config.toml
encoder_arch = "quartznet"
dataset = "read English sentences (LibriTTS-R)"
n_mels = 64
encoder_kernel_size = 13
encoder_stem = "single"
decoder_norm_position = "pre"
decoder_activation = "swiglu"
decoder_parallel_block = true
optimizer = "muon"
adamw_lr_other_params = 0.0024
lr_schedule = "cosine"
final_lr_fraction = 0
weight_decay = 0.0
Rows from block 5 of the text decoder, named by matrix and row number. Rows with one number belong to one attention dimension. Each number is 200 + 20 x the weight over its row's rms, rounded and kept within 0 to 999. All counts start at 0. After the name is the row's rms in percent of the matrix's.
# q: attention query, key and value (stacked) (decoder.blocks.5.attn.qkv.weight, 576x192, the q third), inputs 144-191
# k: attention query, key and value (stacked) (decoder.blocks.5.attn.qkv.weight, 576x192, the k third), inputs 144-191
q.19,117,210,208,189,204,175,201,225,194,180,212,206,170,194,176,219,167,223,207,182,201,209,211,217,196,187,197,194,216,184,192,232,179,197,193,174,212,197,204,184,202,230,195,217,214,183,209,204,197
q.20,107,214,241,192,194,210,219,196,175,154,171,212,201,172,161,221,215,235,207,208,208,226,205,185,176,203,204,217,187,211,204,222,252,222,186,194,210,197,218,179,214,191,242,195,229,214,216,181,189
q.21,107,226,212,220,166,207,192,176,215,186,169,192,210,206,186,185,193,171,220,230,180,198,211,205,187,230,218,220,221,172,205,209,191,189,179,167,198,160,156,210,176,208,188,216,207,203,174,216,208
q.22,108,224,197,244,231,211,200,157,207,189,218,211,213,196,195,215,193,192,192,168,168,166,223,169,193,203,213,180,172,217,171,199,189,207,152,205,188,189,190,178,198,185,213,196,208,192,203,228,199
q.23,107,169,238,258,191,185,207,185,193,186,183,202,241,219,222,206,208,170,235,206,231,222,179,185,219,189,191,173,188,187,216,199,189,211,219,215,191,211,208,188,202,216,226,175,213,222,193,186,175
q.24,109,183,207,179,189,216,170,157,201,201,176,178,215,206,211,215,187,177,192,173,202,208,192,210,178,188,196,194,229,171,187,158,225,214,245,202,166,191,239,192,231,181,135,161,191,229,179,194,220
q.25,113,205,207,188,222,198,179,186,171,205,209,207,212,206,206,217,202,188,211,191,160,188,176,216,175,176,205,190,170,201,231,178,180,165,202,187,189,219,221,169,185,224,182,198,202,140,209,198,212
q.26,105,169,174,184,206,231,250,177,192,233,212,201,196,198,189,238,167,169,205,215,245,195,217,219,218,216,180,224,218,175,190,233,161,235,205,217,193,216,213,217,169,185,220,187,203,177,208,214,231
q.27,111,237,181,195,192,199,199,202,160,211,230,204,192,199,174,223,200,238,205,209,215,213,203,183,208,195,192,187,185,177,214,243,230,233,207,197,153,212,231,188,177,169,199,241,193,207,233,210,191
q.28,104,187,281,184,187,197,193,211,225,209,184,187,217,192,180,211,223,168,194,210,183,173,204,184,168,172,212,200,204,208,198,213,182,223,205,224,161,222,218,213,221,161,183,186,188,235,171,235,201
q.29,111,216,184,172,226,195,195,211,165,231,214,219,243,210,210,197,222,213,196,219,178,182,255,199,211,170,160,176,211,203,168,174,179,175,213,210,195,203,221,200,186,196,179,208,221,182,242,229,199
q.30,107,229,208,207,205,170,201,200,195,188,186,203,225,175,223,186,165,206,162,204,207,221,207,221,184,173,164,188,189,188,189,201,202,189,201,214,195,200,222,216,231,159,226,209,186,208,186,230,200
q.31,106,208,176,192,184,174,197,178,224,169,202,215,184,206,192,166,170,202,203,238,180,153,178,191,195,185,225,229,213,222,220,156,212,225,230,205,177,194,226,190,218,203,198,196,210,193,211,181,237
q.32,103,184,211,184,219,187,214,188,175,182,180,205,193,194,249,172,211,187,204,210,186,205,221,250,195,207,181,206,228,202,156,216,213,177,187,206,204,200,198,233,192,223,218,198,199,180,190,233,233
q.33,099,196,206,215,190,195,170,227,208,166,214,190,222,242,182,201,205,179,172,190,180,209,201,215,179,183,193,157,229,177,173,220,198,214,207,187,156,246,225,199,203,206,201,192,198,176,216,195,200
q.34,109,195,218,189,246,201,213,205,212,186,237,190,179,204,228,231,227,220,179,227,199,189,147,192,176,143,204,196,204,189,222,192,211,189,214,199,170,193,189,205,199,190,241,169,178,183,222,202,207
q.35,104,170,192,200,223,201,178,196,174,195,170,190,204,178,204,226,177,209,213,211,208,186,207,204,204,201,198,185,199,183,190,218,179,221,193,185,202,201,232,185,219,234,172,210,201,209,215,176,227
q.36,096,188,187,226,183,209,214,207,210,175,214,194,168,178,194,185,185,209,204,186,205,212,191,178,206,179,235,235,233,186,155,197,210,221,231,178,217,188,185,185,193,230,216,224,183,206,222,205,211
q.37,102,227,176,222,200,193,251,195,243,168,165,241,239,166,182,195,212,223,221,217,187,217,191,203,233,202,182,197,200,218,184,201,161,164,189,207,208,195,207,181,218,198,233,215,214,214,167,178,190
q.38,095,229,216,199,184,175,234,199,202,209,186,205,184,197,202,209,208,212,218,241,196,191,185,162,207,201,247,228,215,199,200,188,162,204,203,181,191,207,213,189,198,199,220,240,225,206,178,192,218
q.39,101,217,225,213,213,196,201,183,216,203,220,212,192,202,207,184,206,182,214,160,203,196,155,194,198,195,204,185,159,211,188,193,202,190,214,171,195,211,211,181,169,211,225,197,218,214,216,215,168
q.40,102,219,221,236,189,217,146,185,199,211,171,216,203,212,183,203,179,178,213,210,198,207,163,184,190,194,229,199,222,204,211,164,200,226,213,178,191,210,199,182,202,195,214,188,199,178,209,201,208
q.41,094,194,201,191,179,222,197,201,182,198,209,187,193,192,183,210,174,214,229,180,208,197,211,210,212,215,168,158,209,228,211,230,172,176,204,179,208,186,210,200,224,213,164,211,197,204,192,178,207
q.42,096,210,182,167,188,232,212,170,194,215,208,187,189,227,200,214,243,197,197,206,196,231,172,191,216,198,210,180,155,223,200,191,217,210,187,196,175,226,199,236,190,183,202,171,227,253,196,188,198
q.43,106,201,215,232,231,200,191,214,193,171,203,224,214,190,192,195,204,204,176,213,194,194,206,201,202,170,215,185,196,234,164,200,204,213,214,256,203,222,211,228,178,173,182,184,226,180,220,199,207
q.44,105,207,191,203,193,225,200,188,197,192,206,168,168,216,201,206,206,183,184,199,190,174,189,166,176,205,159,211,224,211,206,216,195,198,231,175,206,210,201,224,177,187,244,251,167,202,198,195,169
q.45,101,191,230,242,201,200,178,176,236,164,206,221,191,200,185,188,206,164,185,208,226,203,234,213,178,193,202,206,212,192,220,220,229,230,196,192,214,195,189,233,208,178,218,208,195,221,207,170,228
q.46,099,228,179,213,185,213,191,211,232,192,210,199,218,178,162,214,194,206,192,209,210,200,226,235,209,204,241,178,225,197,228,205,177,217,207,213,215,173,181,188,207,220,230,223,171,183,169,221,219
q.47,097,196,192,172,191,166,261,202,208,216,208,161,173,227,211,156,179,167,177,208,198,201,202,201,219,231,218,182,221,189,179,219,214,193,201,213,206,212,221,225,169,185,195,207,224,246,217,211,190
q.48,095,191,216,168,158,252,205,207,165,194,168,217,190,206,160,172,190,242,192,180,180,202,164,218,211,194,212,173,204,208,244,202,178,208,173,227,220,200,227,227,221,228,182,197,210,166,224,221,218
q.49,099,205,178,174,224,202,204,211,196,184,163,162,217,162,204,182,211,181,226,221,185,199,195,202,194,183,186,188,207,187,192,227,206,228,217,225,217,228,195,186,208,169,200,196,232,174,201,194,191
q.50,102,200,189,237,187,207,221,192,228,199,175,208,202,183,201,172,241,191,187,143,172,218,185,198,195,202,179,163,213,211,222,180,197,211,224,189,180,188,233,207,224,236,180,188,234,191,222,215,181
q.51,100,169,177,205,180,192,190,195,158,186,194,189,221,218,203,228,187,204,222,179,203,184,191,179,207,179,215,228,177,173,215,195,152,207,203,218,194,188,209,186,195,234,238,178,224,168,240,204,210
q.52,100,176,203,191,222,187,198,190,183,198,162,207,219,215,229,199,206,184,195,170,222,204,198,194,234,165,223,204,203,213,200,194,210,197,188,193,226,187,219,166,175,215,229,202,194,199,177,200,204
q.53,106,162,238,207,190,218,222,189,200,173,203,202,195,194,233,190,176,216,205,206,197,204,195,170,203,201,189,184,156,186,197,184,217,201,195,172,202,180,203,174,181,199,184,196,175,192,225,160,205
q.54,099,225,192,220,220,221,187,194,191,241,198,224,180,213,211,186,215,221,172,175,196,176,210,158,203,194,190,204,218,166,186,209,210,221,158,160,184,197,183,236,197,196,151,224,217,218,178,198,206
q.55,103,205,193,199,183,174,209,204,179,236,178,206,140,196,196,226,182,227,204,209,214,157,199,191,202,213,202,203,204,184,197,217,189,161,233,231,223,232,211,172,229,197,199,198,225,225,189,199,189
q.56,104,181,189,208,161,204,177,161,184,215,207,181,202,146,196,203,192,181,181,174,191,220,192,181,210,171,169,212,213,213,193,234,212,213,209,211,198,214,167,209,199,170,212,212,201,197,208,213,194
q.57,099,191,204,185,218,186,220,183,237,195,187,218,186,166,218,176,219,234,199,212,202,192,200,167,190,191,167,183,185,145,155,228,231,196,185,193,205,211,208,216,165,234,193,220,171,250,229,202,223
q.58,101,219,209,206,166,246,172,184,221,213,203,173,200,210,203,213,190,218,209,172,185,218,160,148,175,183,147,178,183,191,237,201,196,183,207,175,176,224,182,195,203,169,190,164,209,208,171,161,220
q.59,104,237,192,206,181,207,227,211,203,201,217,209,222,202,205,187,190,215,206,203,190,179,196,198,161,233,220,170,176,192,235,176,190,184,214,213,186,163,186,177,231,218,200,228,186,184,179,195,173
q.60,100,189,229,183,190,219,174,180,214,181,190,213,196,211,196,219,181,203,193,209,188,214,198,180,220,192,192,173,200,192,159,171,199,200,198,182,181,237,170,215,184,190,206,225,185,201,201,191,181
q.61,101,183,227,194,181,175,177,197,240,202,202,195,204,201,222,189,185,187,165,207,187,186,194,181,178,189,179,213,223,223,215,217,273,200,187,198,214,161,180,202,177,186,183,173,251,197,202,200,217
q.62,087,207,181,234,215,192,176,182,187,199,148,178,230,194,178,184,182,227,207,198,201,207,170,192,214,262,246,205,195,216,199,216,213,173,205,199,172,205,185,181,203,196,149,236,193,197,192,177,169
q.63,097,156,172,228,190,162,173,188,181,189,181,187,185,195,217,237,160,208,168,230,217,190,212,184,204,211,175,190,188,195,218,163,216,188,194,205,192,207,210,202,211,173,195,173,210,153,191,185,212
q.64,104,204,191,197,209,151,222,192,215,211,225,210,166,192,207,192,193,183,180,178,226,178,202,188,169,194,188,193,216,224,186,215,173,165,230,216,203,212,172,202,157,204,160,209,193,225,190,180,197
q.65,102,170,183,234,207,203,218,157,219,224,226,254,193,197,218,205,196,158,207,221,236,175,176,178,239,201,187,193,214,238,199,231,219,209,146,191,202,193,213,211,213,220,235,195,237,196,204,179,218
q.66,099,213,234,157,208,184,200,190,189,211,218,234,228,197,233,214,236,203,209,194,184,214,152,158,204,265,227,188,190,217,208,210,204,188,195,222,164,199,199,177,173,217,185,194,211,169,236,222,215
q.67,105,180,187,182,194,201,198,212,217,221,222,199,203,227,218,212,221,239,166,210,222,195,188,187,208,206,172,185,201,188,194,192,213,202,224,181,219,156,182,187,218,209,191,187,235,231,171,238,195
q.68,099,201,215,219,207,205,201,170,232,218,185,190,190,195,186,193,220,213,198,189,189,191,222,211,220,215,181,204,195,203,184,203,175,228,237,226,213,194,202,201,214,210,225,204,155,208,188,185,199
q.69,101,199,236,229,202,197,185,209,176,167,184,190,220,182,198,217,182,198,210,156,223,180,177,192,223,173,212,192,179,187,195,216,188,190,198,174,222,202,210,234,194,201,190,208,178,178,183,215,171
q.70,107,207,171,232,184,215,171,192,194,185,217,221,174,183,172,182,229,244,221,181,187,155,226,215,207,190,207,185,191,194,193,182,183,195,161,216,211,224,175,238,227,194,197,191,204,189,190,224,196
q.71,095,196,226,203,200,207,224,223,189,207,194,221,191,237,207,239,171,208,191,198,212,273,226,226,203,194,209,198,170,175,175,184,182,178,215,189,205,193,196,214,195,210,182,189,183,203,212,214,201
q.72,097,207,190,183,205,233,190,180,235,191,197,219,195,233,201,201,199,187,196,198,190,205,199,208,201,211,248,188,196,170,212,194,170,234,223,206,199,214,221,183,190,190,195,211,204,243,201,220,164
q.73,106,201,142,171,239,187,224,207,212,190,236,200,178,226,182,204,208,193,191,196,203,199,213,165,213,227,193,218,221,178,196,215,163,207,198,224,203,244,208,191,224,219,223,196,237,185,190,172,132
q.74,091,179,176,211,215,198,176,226,210,225,213,231,202,202,230,185,220,207,198,210,223,189,195,212,200,176,219,202,206,228,168,169,213,243,200,209,208,195,198,207,208,196,168,206,215,156,184,192,197
q.75,102,233,232,222,220,193,207,198,223,194,200,213,222,225,202,175,191,188,176,194,211,193,179,189,241,221,213,213,178,235,177,227,206,194,202,209,202,192,162,201,203,185,207,215,180,196,217,203,248
q.76,097,187,197,187,184,183,205,184,211,185,219,203,205,196,202,242,211,189,207,205,169,182,209,189,170,237,201,215,215,165,178,214,197,177,218,217,222,198,179,169,201,175,199,217,197,224,188,176,185
q.77,098,218,183,216,216,197,203,211,192,199,185,191,185,222,178,186,184,239,234,182,194,258,178,209,198,191,242,206,174,199,178,203,209,174,205,206,184,233,189,194,203,193,207,241,219,206,171,204,189
q.78,100,192,202,217,172,225,156,216,214,211,198,188,210,195,220,212,211,171,204,231,215,186,153,223,161,233,202,194,200,205,198,176,185,229,178,236,226,246,219,218,245,206,193,192,202,208,202,202,172
q.79,106,182,191,215,209,218,192,201,226,241,174,194,211,228,172,240,233,211,187,205,198,190,207,190,200,194,226,220,197,190,195,211,213,227,198,183,208,189,199,221,215,196,227,237,219,204,201,220,204
q.80,104,180,222,169,261,205,175,182,184,223,230,179,211,197,201,222,228,219,209,215,189,195,227,219,217,209,181,179,204,197,181,214,198,171,202,190,201,200,215,175,232,209,193,200,174,237,191,193,172
q.81,103,224,239,195,189,203,191,185,208,189,183,207,172,227,197,196,212,213,209,210,207,182,190,195,168,206,191,193,212,179,182,200,199,219,204,204,217,176,187,192,212,207,204,192,191,208,231,196,218
q.82,094,172,210,158,168,201,218,215,198,207,184,233,193,208,194,192,175,197,222,214,196,201,157,202,221,197,203,187,194,194,198,231,174,181,217,222,238,188,195,193,194,216,178,216,205,215,191,165,216
q.83,105,210,186,199,198,241,168,196,175,215,218,200,165,184,168,216,184,218,177,210,201,214,203,202,218,193,238,203,164,207,204,185,169,178,210,207,205,153,220,182,181,180,189,191,196,230,190,202,207
q.84,099,194,195,218,184,169,204,183,219,186,216,230,200,222,204,193,204,207,201,230,224,219,177,227,239,235,237,178,173,165,168,208,215,163,182,152,216,157,178,186,220,204,190,177,191,177,191,199,218
q.85,099,160,192,152,218,193,180,259,230,182,196,207,172,208,217,219,233,189,180,208,161,192,231,193,203,216,214,209,194,208,205,243,223,198,214,182,202,234,189,194,196,193,153,166,196,214,208,206,211
q.86,098,181,193,195,186,218,209,228,181,202,185,233,205,179,231,233,186,188,223,191,207,203,159,178,207,188,204,211,186,221,204,197,166,230,200,212,220,195,201,179,186,186,201,208,159,192,221,181,209
k.19,109,219,178,209,220,186,194,204,216,205,160,189,202,177,212,167,203,209,211,211,191,222,215,202,202,214,250,190,217,176,208,199,229,190,192,219,190,203,197,199,182,205,197,204,224,189,230,205,200
k.20,108,233,205,211,193,226,204,204,187,211,193,191,178,182,208,208,181,188,185,186,183,242,223,188,162,168,186,239,204,212,205,196,186,228,181,210,184,168,175,148,228,223,220,174,193,194,192,178,167
k.21,106,221,227,190,183,209,172,215,206,218,245,164,193,223,186,195,203,204,188,193,195,218,176,202,214,208,188,212,187,186,175,211,171,208,177,183,191,226,234,182,184,198,195,204,172,213,206,161,194
k.22,103,240,228,223,241,179,206,204,231,215,205,189,208,194,214,204,230,203,179,216,203,209,192,169,209,226,200,193,221,211,228,164,161,187,200,212,217,222,180,155,197,199,219,187,173,207,209,180,199
k.23,103,236,189,200,183,191,201,217,203,216,195,158,186,224,248,209,184,188,207,213,184,205,177,192,234,212,209,211,178,218,192,212,208,218,168,177,181,206,202,174,194,225,217,174,208,198,222,196,147
k.24,101,236,235,194,213,221,179,199,194,195,195,221,200,184,191,187,203,194,219,181,196,179,183,208,220,199,213,161,183,211,184,168,198,223,231,205,237,193,210,198,241,210,214,209,232,184,204,162,206
k.25,115,194,199,203,216,185,190,171,189,233,182,202,187,208,194,188,183,213,213,186,210,221,186,180,194,191,208,194,188,222,177,202,159,200,189,201,198,200,195,162,216,184,197,181,215,202,230,184,197
k.26,097,209,193,226,179,189,201,219,166,214,229,234,160,186,204,187,208,174,218,183,178,184,186,219,251,211,159,198,185,199,217,196,222,181,198,201,247,224,237,199,201,200,208,212,161,184,191,240,190
k.27,102,200,161,209,175,186,188,192,187,194,222,175,164,179,209,166,196,207,163,219,186,191,216,233,249,240,235,176,213,210,204,183,213,199,211,181,235,195,200,230,193,209,174,217,197,199,209,199,249
k.28,095,208,240,173,215,194,213,161,195,218,198,191,167,195,179,215,223,191,229,203,164,199,182,219,200,167,193,184,252,198,229,198,184,154,164,191,223,203,210,163,195,221,169,202,188,182,204,222,210
k.29,104,188,189,220,227,188,168,201,190,207,219,232,173,206,202,169,231,222,227,206,210,155,188,193,213,182,200,204,203,188,203,211,159,184,180,172,222,184,170,227,171,205,215,175,201,196,204,215,190
k.30,100,203,188,157,216,192,226,199,181,215,208,200,227,184,176,182,202,200,209,222,222,212,184,207,175,213,181,202,195,203,187,198,178,201,189,238,221,196,208,200,178,175,187,157,179,214,192,182,223
k.31,105,228,204,181,201,200,222,223,183,193,210,209,228,181,205,210,216,203,200,184,181,214,209,218,225,199,186,219,215,211,193,219,257,206,185,227,199,204,240,187,211,165,207,183,201,227,194,182,207
k.32,100,180,196,185,161,213,202,194,227,202,145,215,162,198,205,198,192,193,204,178,190,163,210,197,203,223,214,138,206,221,214,216,207,207,178,197,199,182,205,184,180,188,176,217,199,166,200,181,223
k.33,096,195,177,209,191,229,193,202,190,194,226,205,217,174,213,173,236,202,214,193,197,221,202,197,194,178,222,182,222,229,169,203,194,179,208,175,173,221,196,246,202,203,187,168,208,239,197,229,190
k.34,099,223,165,194,228,182,224,225,207,178,186,187,217,195,191,229,167,232,222,218,203,199,195,208,207,203,218,202,200,187,210,181,183,210,178,212,198,192,240,193,199,224,178,209,181,202,189,181,190
k.35,101,150,182,176,241,227,228,157,218,205,170,212,193,187,216,198,184,205,163,190,209,178,207,210,190,211,177,206,218,252,197,231,217,169,197,152,192,204,201,194,178,184,202,216,231,221,175,183,205
k.36,101,191,176,214,226,221,213,197,202,160,189,215,179,202,221,228,217,213,216,208,227,231,193,209,225,195,247,193,217,208,198,182,207,212,194,208,192,212,185,211,216,183,220,194,166,218,206,183,202
k.37,101,225,200,183,234,187,179,231,174,193,152,213,176,203,251,222,205,187,202,180,215,207,215,210,214,177,205,177,195,191,206,157,203,201,167,223,189,243,196,172,184,236,191,211,184,196,199,234,197
k.38,105,186,193,165,193,155,217,183,194,194,214,199,188,193,208,194,193,221,216,241,187,174,170,195,209,176,240,222,209,219,200,210,208,207,170,176,206,242,163,183,215,209,202,211,183,214,211,214,190
k.39,101,194,190,204,229,180,208,216,189,217,191,228,195,194,200,169,173,184,203,180,201,196,213,212,181,181,213,205,182,182,200,199,210,177,196,165,180,218,216,201,188,195,188,205,211,187,191,266,207
k.40,104,215,161,197,187,199,158,172,206,193,187,177,174,208,214,206,220,202,205,245,218,198,213,213,188,180,203,214,155,227,154,174,221,188,201,195,199,178,173,216,176,189,233,216,188,191,198,199,222
k.41,093,196,217,170,183,188,192,174,236,177,202,214,209,198,193,182,192,214,201,167,195,187,202,180,196,211,180,205,187,199,197,210,198,194,195,177,208,194,198,176,199,182,225,196,177,218,217,255,214
k.42,097,215,193,195,218,222,198,206,184,207,200,210,226,194,180,193,192,169,195,227,187,211,226,203,192,181,191,203,184,226,224,182,188,206,196,219,189,189,182,179,190,181,231,218,203,198,202,195,201
k.43,107,233,206,187,159,183,172,214,176,182,194,220,204,225,255,211,224,193,192,186,223,188,238,198,206,201,236,215,211,171,214,249,198,194,206,217,204,181,212,197,192,206,194,157,191,188,201,162,189
k.44,100,205,199,165,217,191,215,206,213,228,185,209,201,169,187,223,188,197,230,195,219,168,200,239,202,207,226,174,164,200,214,227,191,212,199,207,220,198,218,204,223,217,205,228,248,219,201,186,209
k.45,097,204,146,228,199,226,226,188,194,202,165,219,235,202,189,204,204,193,188,194,209,176,211,199,190,195,215,191,209,221,164,219,191,219,192,170,222,181,227,204,200,183,199,213,196,235,198,203,186
k.46,098,172,193,178,165,213,215,226,200,163,213,195,198,178,189,156,216,227,234,189,202,221,179,191,174,220,217,217,205,187,158,200,186,219,184,176,184,227,204,162,196,191,196,225,185,196,189,198,191
k.47,098,172,190,188,201,158,189,210,207,211,265,211,153,208,215,190,186,200,193,233,242,193,194,197,219,179,213,173,204,201,198,239,196,172,217,236,179,224,177,216,209,221,222,189,185,228,175,196,202
k.48,098,225,168,228,210,219,201,244,214,197,206,188,251,198,199,232,212,198,173,209,209,230,180,175,202,210,209,157,210,229,175,211,229,216,171,189,179,187,188,181,221,224,195,211,213,185,225,218,203
k.49,099,193,194,243,189,212,233,214,205,208,184,174,200,225,188,234,198,170,200,178,220,201,217,171,216,180,197,204,222,211,186,195,199,194,197,206,237,202,170,226,219,193,175,179,207,203,203,177,182
k.50,101,193,188,205,233,232,185,183,213,212,245,188,249,211,194,197,213,194,192,233,203,230,184,194,191,189,218,183,195,201,202,232,210,203,227,209,232,214,227,207,211,224,177,195,192,168,198,216,194
k.51,091,207,230,189,196,195,232,209,214,211,221,164,236,154,172,233,181,215,207,221,223,221,225,187,247,161,224,177,179,231,198,219,155,206,186,202,225,167,203,208,194,200,178,196,199,195,175,151,217
k.52,095,190,216,221,227,205,179,213,153,162,201,178,177,196,229,223,189,187,195,220,204,176,226,203,205,230,195,248,208,216,209,186,196,210,194,212,187,219,186,223,186,177,151,226,192,203,178,186,230
k.53,101,224,171,184,186,191,182,209,231,194,235,180,210,232,210,199,195,200,195,224,250,173,229,207,187,215,214,202,174,178,184,190,182,221,195,176,182,173,192,190,185,229,171,210,178,220,231,241,211
k.54,096,201,187,187,203,185,194,175,211,248,221,204,214,202,218,209,199,174,213,188,178,210,199,209,183,202,249,200,176,191,210,200,244,207,194,189,159,208,186,208,195,206,203,169,175,224,188,172,226
k.55,106,251,207,233,202,225,215,234,203,201,185,203,195,185,203,177,216,187,191,215,213,189,179,175,188,206,181,183,171,191,228,198,196,188,178,224,188,207,236,205,180,211,189,209,216,190,169,178,216
k.56,098,237,215,188,176,192,190,173,211,212,213,223,189,229,240,215,189,203,218,246,242,182,190,215,242,181,192,231,224,232,194,193,216,182,170,192,207,203,207,216,219,221,216,208,217,181,170,188,220
k.57,100,197,219,209,191,208,191,231,179,200,210,200,197,241,210,165,178,230,248,216,197,200,213,221,188,199,246,190,199,184,198,157,202,233,222,184,182,193,189,209,175,216,168,187,192,223,188,203,194
k.58,100,213,247,183,156,173,233,210,221,192,233,197,212,201,229,214,196,209,197,172,205,177,181,160,193,169,206,170,226,192,180,169,148,180,167,182,170,173,216,206,200,201,235,186,178,203,194,233,227
k.59,101,194,167,192,200,194,226,189,221,184,203,165,197,183,232,181,171,167,205,212,202,186,195,222,182,230,212,165,188,230,192,182,176,226,189,193,178,202,212,182,217,196,182,216,200,186,215,177,188
k.60,096,228,238,214,221,180,179,212,206,217,208,213,217,233,211,176,206,220,204,209,212,200,189,227,192,224,189,149,209,199,227,216,170,194,192,227,172,216,186,214,173,230,184,192,184,198,197,210,212
k.61,098,209,181,224,176,183,207,206,237,200,209,210,188,206,217,170,235,195,169,200,199,202,226,193,219,193,210,204,183,211,213,195,237,176,178,186,191,176,210,245,185,187,212,201,207,224,175,182,175
k.62,094,184,182,175,202,198,174,160,183,226,220,179,210,206,218,202,214,183,171,206,204,190,181,194,224,214,154,190,205,184,187,172,209,164,184,205,174,223,213,210,210,154,196,200,189,205,200,205,189
k.63,102,229,208,171,119,219,210,214,199,220,199,199,213,225,216,224,201,192,205,194,188,176,195,152,196,190,194,213,168,188,192,182,201,220,193,238,236,157,214,179,178,207,158,180,238,210,210,168,173
k.64,104,216,195,191,215,214,202,211,204,226,195,173,205,234,240,206,196,204,208,214,230,239,213,161,219,200,184,176,209,161,186,210,168,204,203,209,184,214,217,211,194,189,170,225,209,199,217,191,206
k.65,102,183,162,236,201,221,201,231,176,219,197,202,172,234,210,214,211,185,215,184,209,169,211,218,226,204,193,186,195,170,195,229,200,173,220,165,212,180,226,198,222,222,198,196,177,247,168,151,181
k.66,102,184,192,182,191,204,199,194,219,191,174,180,206,186,185,214,222,206,185,210,206,194,231,172,189,208,224,223,199,220,197,226,158,210,221,183,190,196,196,159,184,166,193,207,198,165,187,218,185
k.67,109,166,165,186,242,194,192,176,241,162,194,212,213,213,213,206,188,217,205,190,181,202,168,188,213,225,194,192,203,199,207,205,211,212,224,191,197,179,217,213,197,158,232,175,200,194,192,203,233
k.68,102,169,193,208,203,189,183,177,219,176,211,198,260,193,168,220,200,181,210,224,199,213,213,175,199,212,198,195,213,188,176,216,194,198,193,174,165,195,206,179,208,211,210,203,207,202,223,162,208
k.69,104,224,223,200,167,198,179,183,174,169,219,187,185,188,229,222,204,195,201,171,216,196,177,170,192,196,197,201,161,199,206,183,191,206,174,185,227,199,200,206,200,193,207,228,205,176,218,200,203
k.70,103,227,207,174,191,180,234,197,190,189,180,199,211,208,179,209,214,180,217,234,220,175,185,207,214,199,176,207,234,217,221,208,208,197,159,207,188,162,205,204,209,199,198,212,209,194,204,177,229
k.71,100,184,216,192,201,201,231,212,161,172,187,204,197,230,189,207,223,213,197,225,164,199,223,194,191,177,190,206,145,175,190,187,183,188,199,180,210,210,224,201,183,204,182,177,189,177,215,214,217
k.72,104,228,195,205,167,240,174,228,213,208,170,192,180,180,215,213,224,213,211,235,183,183,211,175,176,217,189,182,176,176,222,195,200,184,241,205,229,190,211,170,201,206,212,197,185,197,168,195,213
k.73,103,234,221,233,210,201,195,207,203,217,182,198,238,188,198,161,224,212,194,236,201,212,215,186,226,210,222,177,210,188,229,220,192,196,202,183,189,202,219,193,194,229,193,186,168,182,233,184,193
k.74,102,211,186,188,191,178,234,206,187,242,174,180,190,197,204,161,222,185,200,157,219,172,204,209,189,205,195,204,197,205,219,224,205,215,185,191,211,175,162,196,199,212,180,223,180,262,218,189,189
k.75,103,196,190,180,222,217,189,186,233,231,171,209,186,236,192,179,206,200,214,198,240,247,189,174,234,202,214,197,192,205,178,215,199,185,207,205,213,220,182,200,228,171,184,231,195,208,205,205,211
k.76,094,198,175,210,178,236,177,222,214,198,184,188,216,211,198,200,211,202,215,194,230,211,236,198,170,183,200,211,164,158,192,227,197,234,165,195,160,196,195,211,227,231,259,185,185,208,168,195,192
k.77,106,181,194,197,207,214,213,189,203,208,213,208,173,181,171,200,214,224,243,225,227,161,191,181,215,215,163,214,181,196,223,169,219,204,200,257,200,199,207,178,188,194,230,211,191,188,212,187,201
k.78,102,206,174,210,181,191,199,186,237,185,192,199,218,236,198,219,180,194,205,187,204,205,168,230,214,178,183,224,216,242,230,208,172,235,203,182,236,201,186,236,193,199,195,243,176,217,230,187,221
k.79,106,181,219,213,211,211,197,231,179,193,178,202,205,205,235,201,201,186,195,214,219,217,159,190,216,215,245,230,209,231,232,220,191,223,197,192,177,222,174,266,172,214,224,219,218,250,181,209,194
k.80,104,162,223,188,202,202,203,198,207,213,160,204,193,228,199,211,199,192,228,200,188,214,229,203,232,211,173,247,215,217,223,239,197,193,222,180,195,182,186,224,191,204,196,175,212,220,200,219,226
k.81,102,202,204,242,170,196,210,158,195,209,189,199,209,162,171,193,177,204,197,201,219,211,233,222,188,186,220,218,213,204,186,190,176,201,159,180,216,177,199,169,202,191,199,200,198,172,205,216,192
k.82,099,178,224,205,232,199,182,210,189,204,186,235,190,213,189,220,236,160,168,216,197,166,205,205,185,201,190,217,202,193,231,231,225,184,206,205,197,196,237,187,218,182,188,206,202,199,206,192,226
k.83,108,185,213,222,224,204,238,205,228,203,217,176,198,228,230,200,225,166,209,164,225,186,246,192,229,184,191,186,195,183,181,215,170,190,171,179,204,222,199,205,210,192,173,218,201,194,203,228,217
k.84,102,205,190,222,218,152,202,196,196,212,199,207,230,181,186,206,204,174,222,217,200,197,198,221,165,210,198,231,197,216,176,167,196,204,237,187,224,228,197,239,196,202,220,201,221,192,193,213,190
k.85,095,213,204,201,176,172,198,214,191,219,189,186,166,211,185,188,190,207,200,210,229,171,188,169,204,199,200,190,208,186,184,214,197,167,181,175,170,193,222,177,205,181,179,189,207,175,205,184,233
k.86,104,207,206,178,207,196,234,219,215,204,215,200,184,209,206,203,197,170,206,194,187,195,216,186,185,237,177,215,212,181,223,214,204,211,217,226,155,202,207,164,218,219,203,191,235,177,206,190,195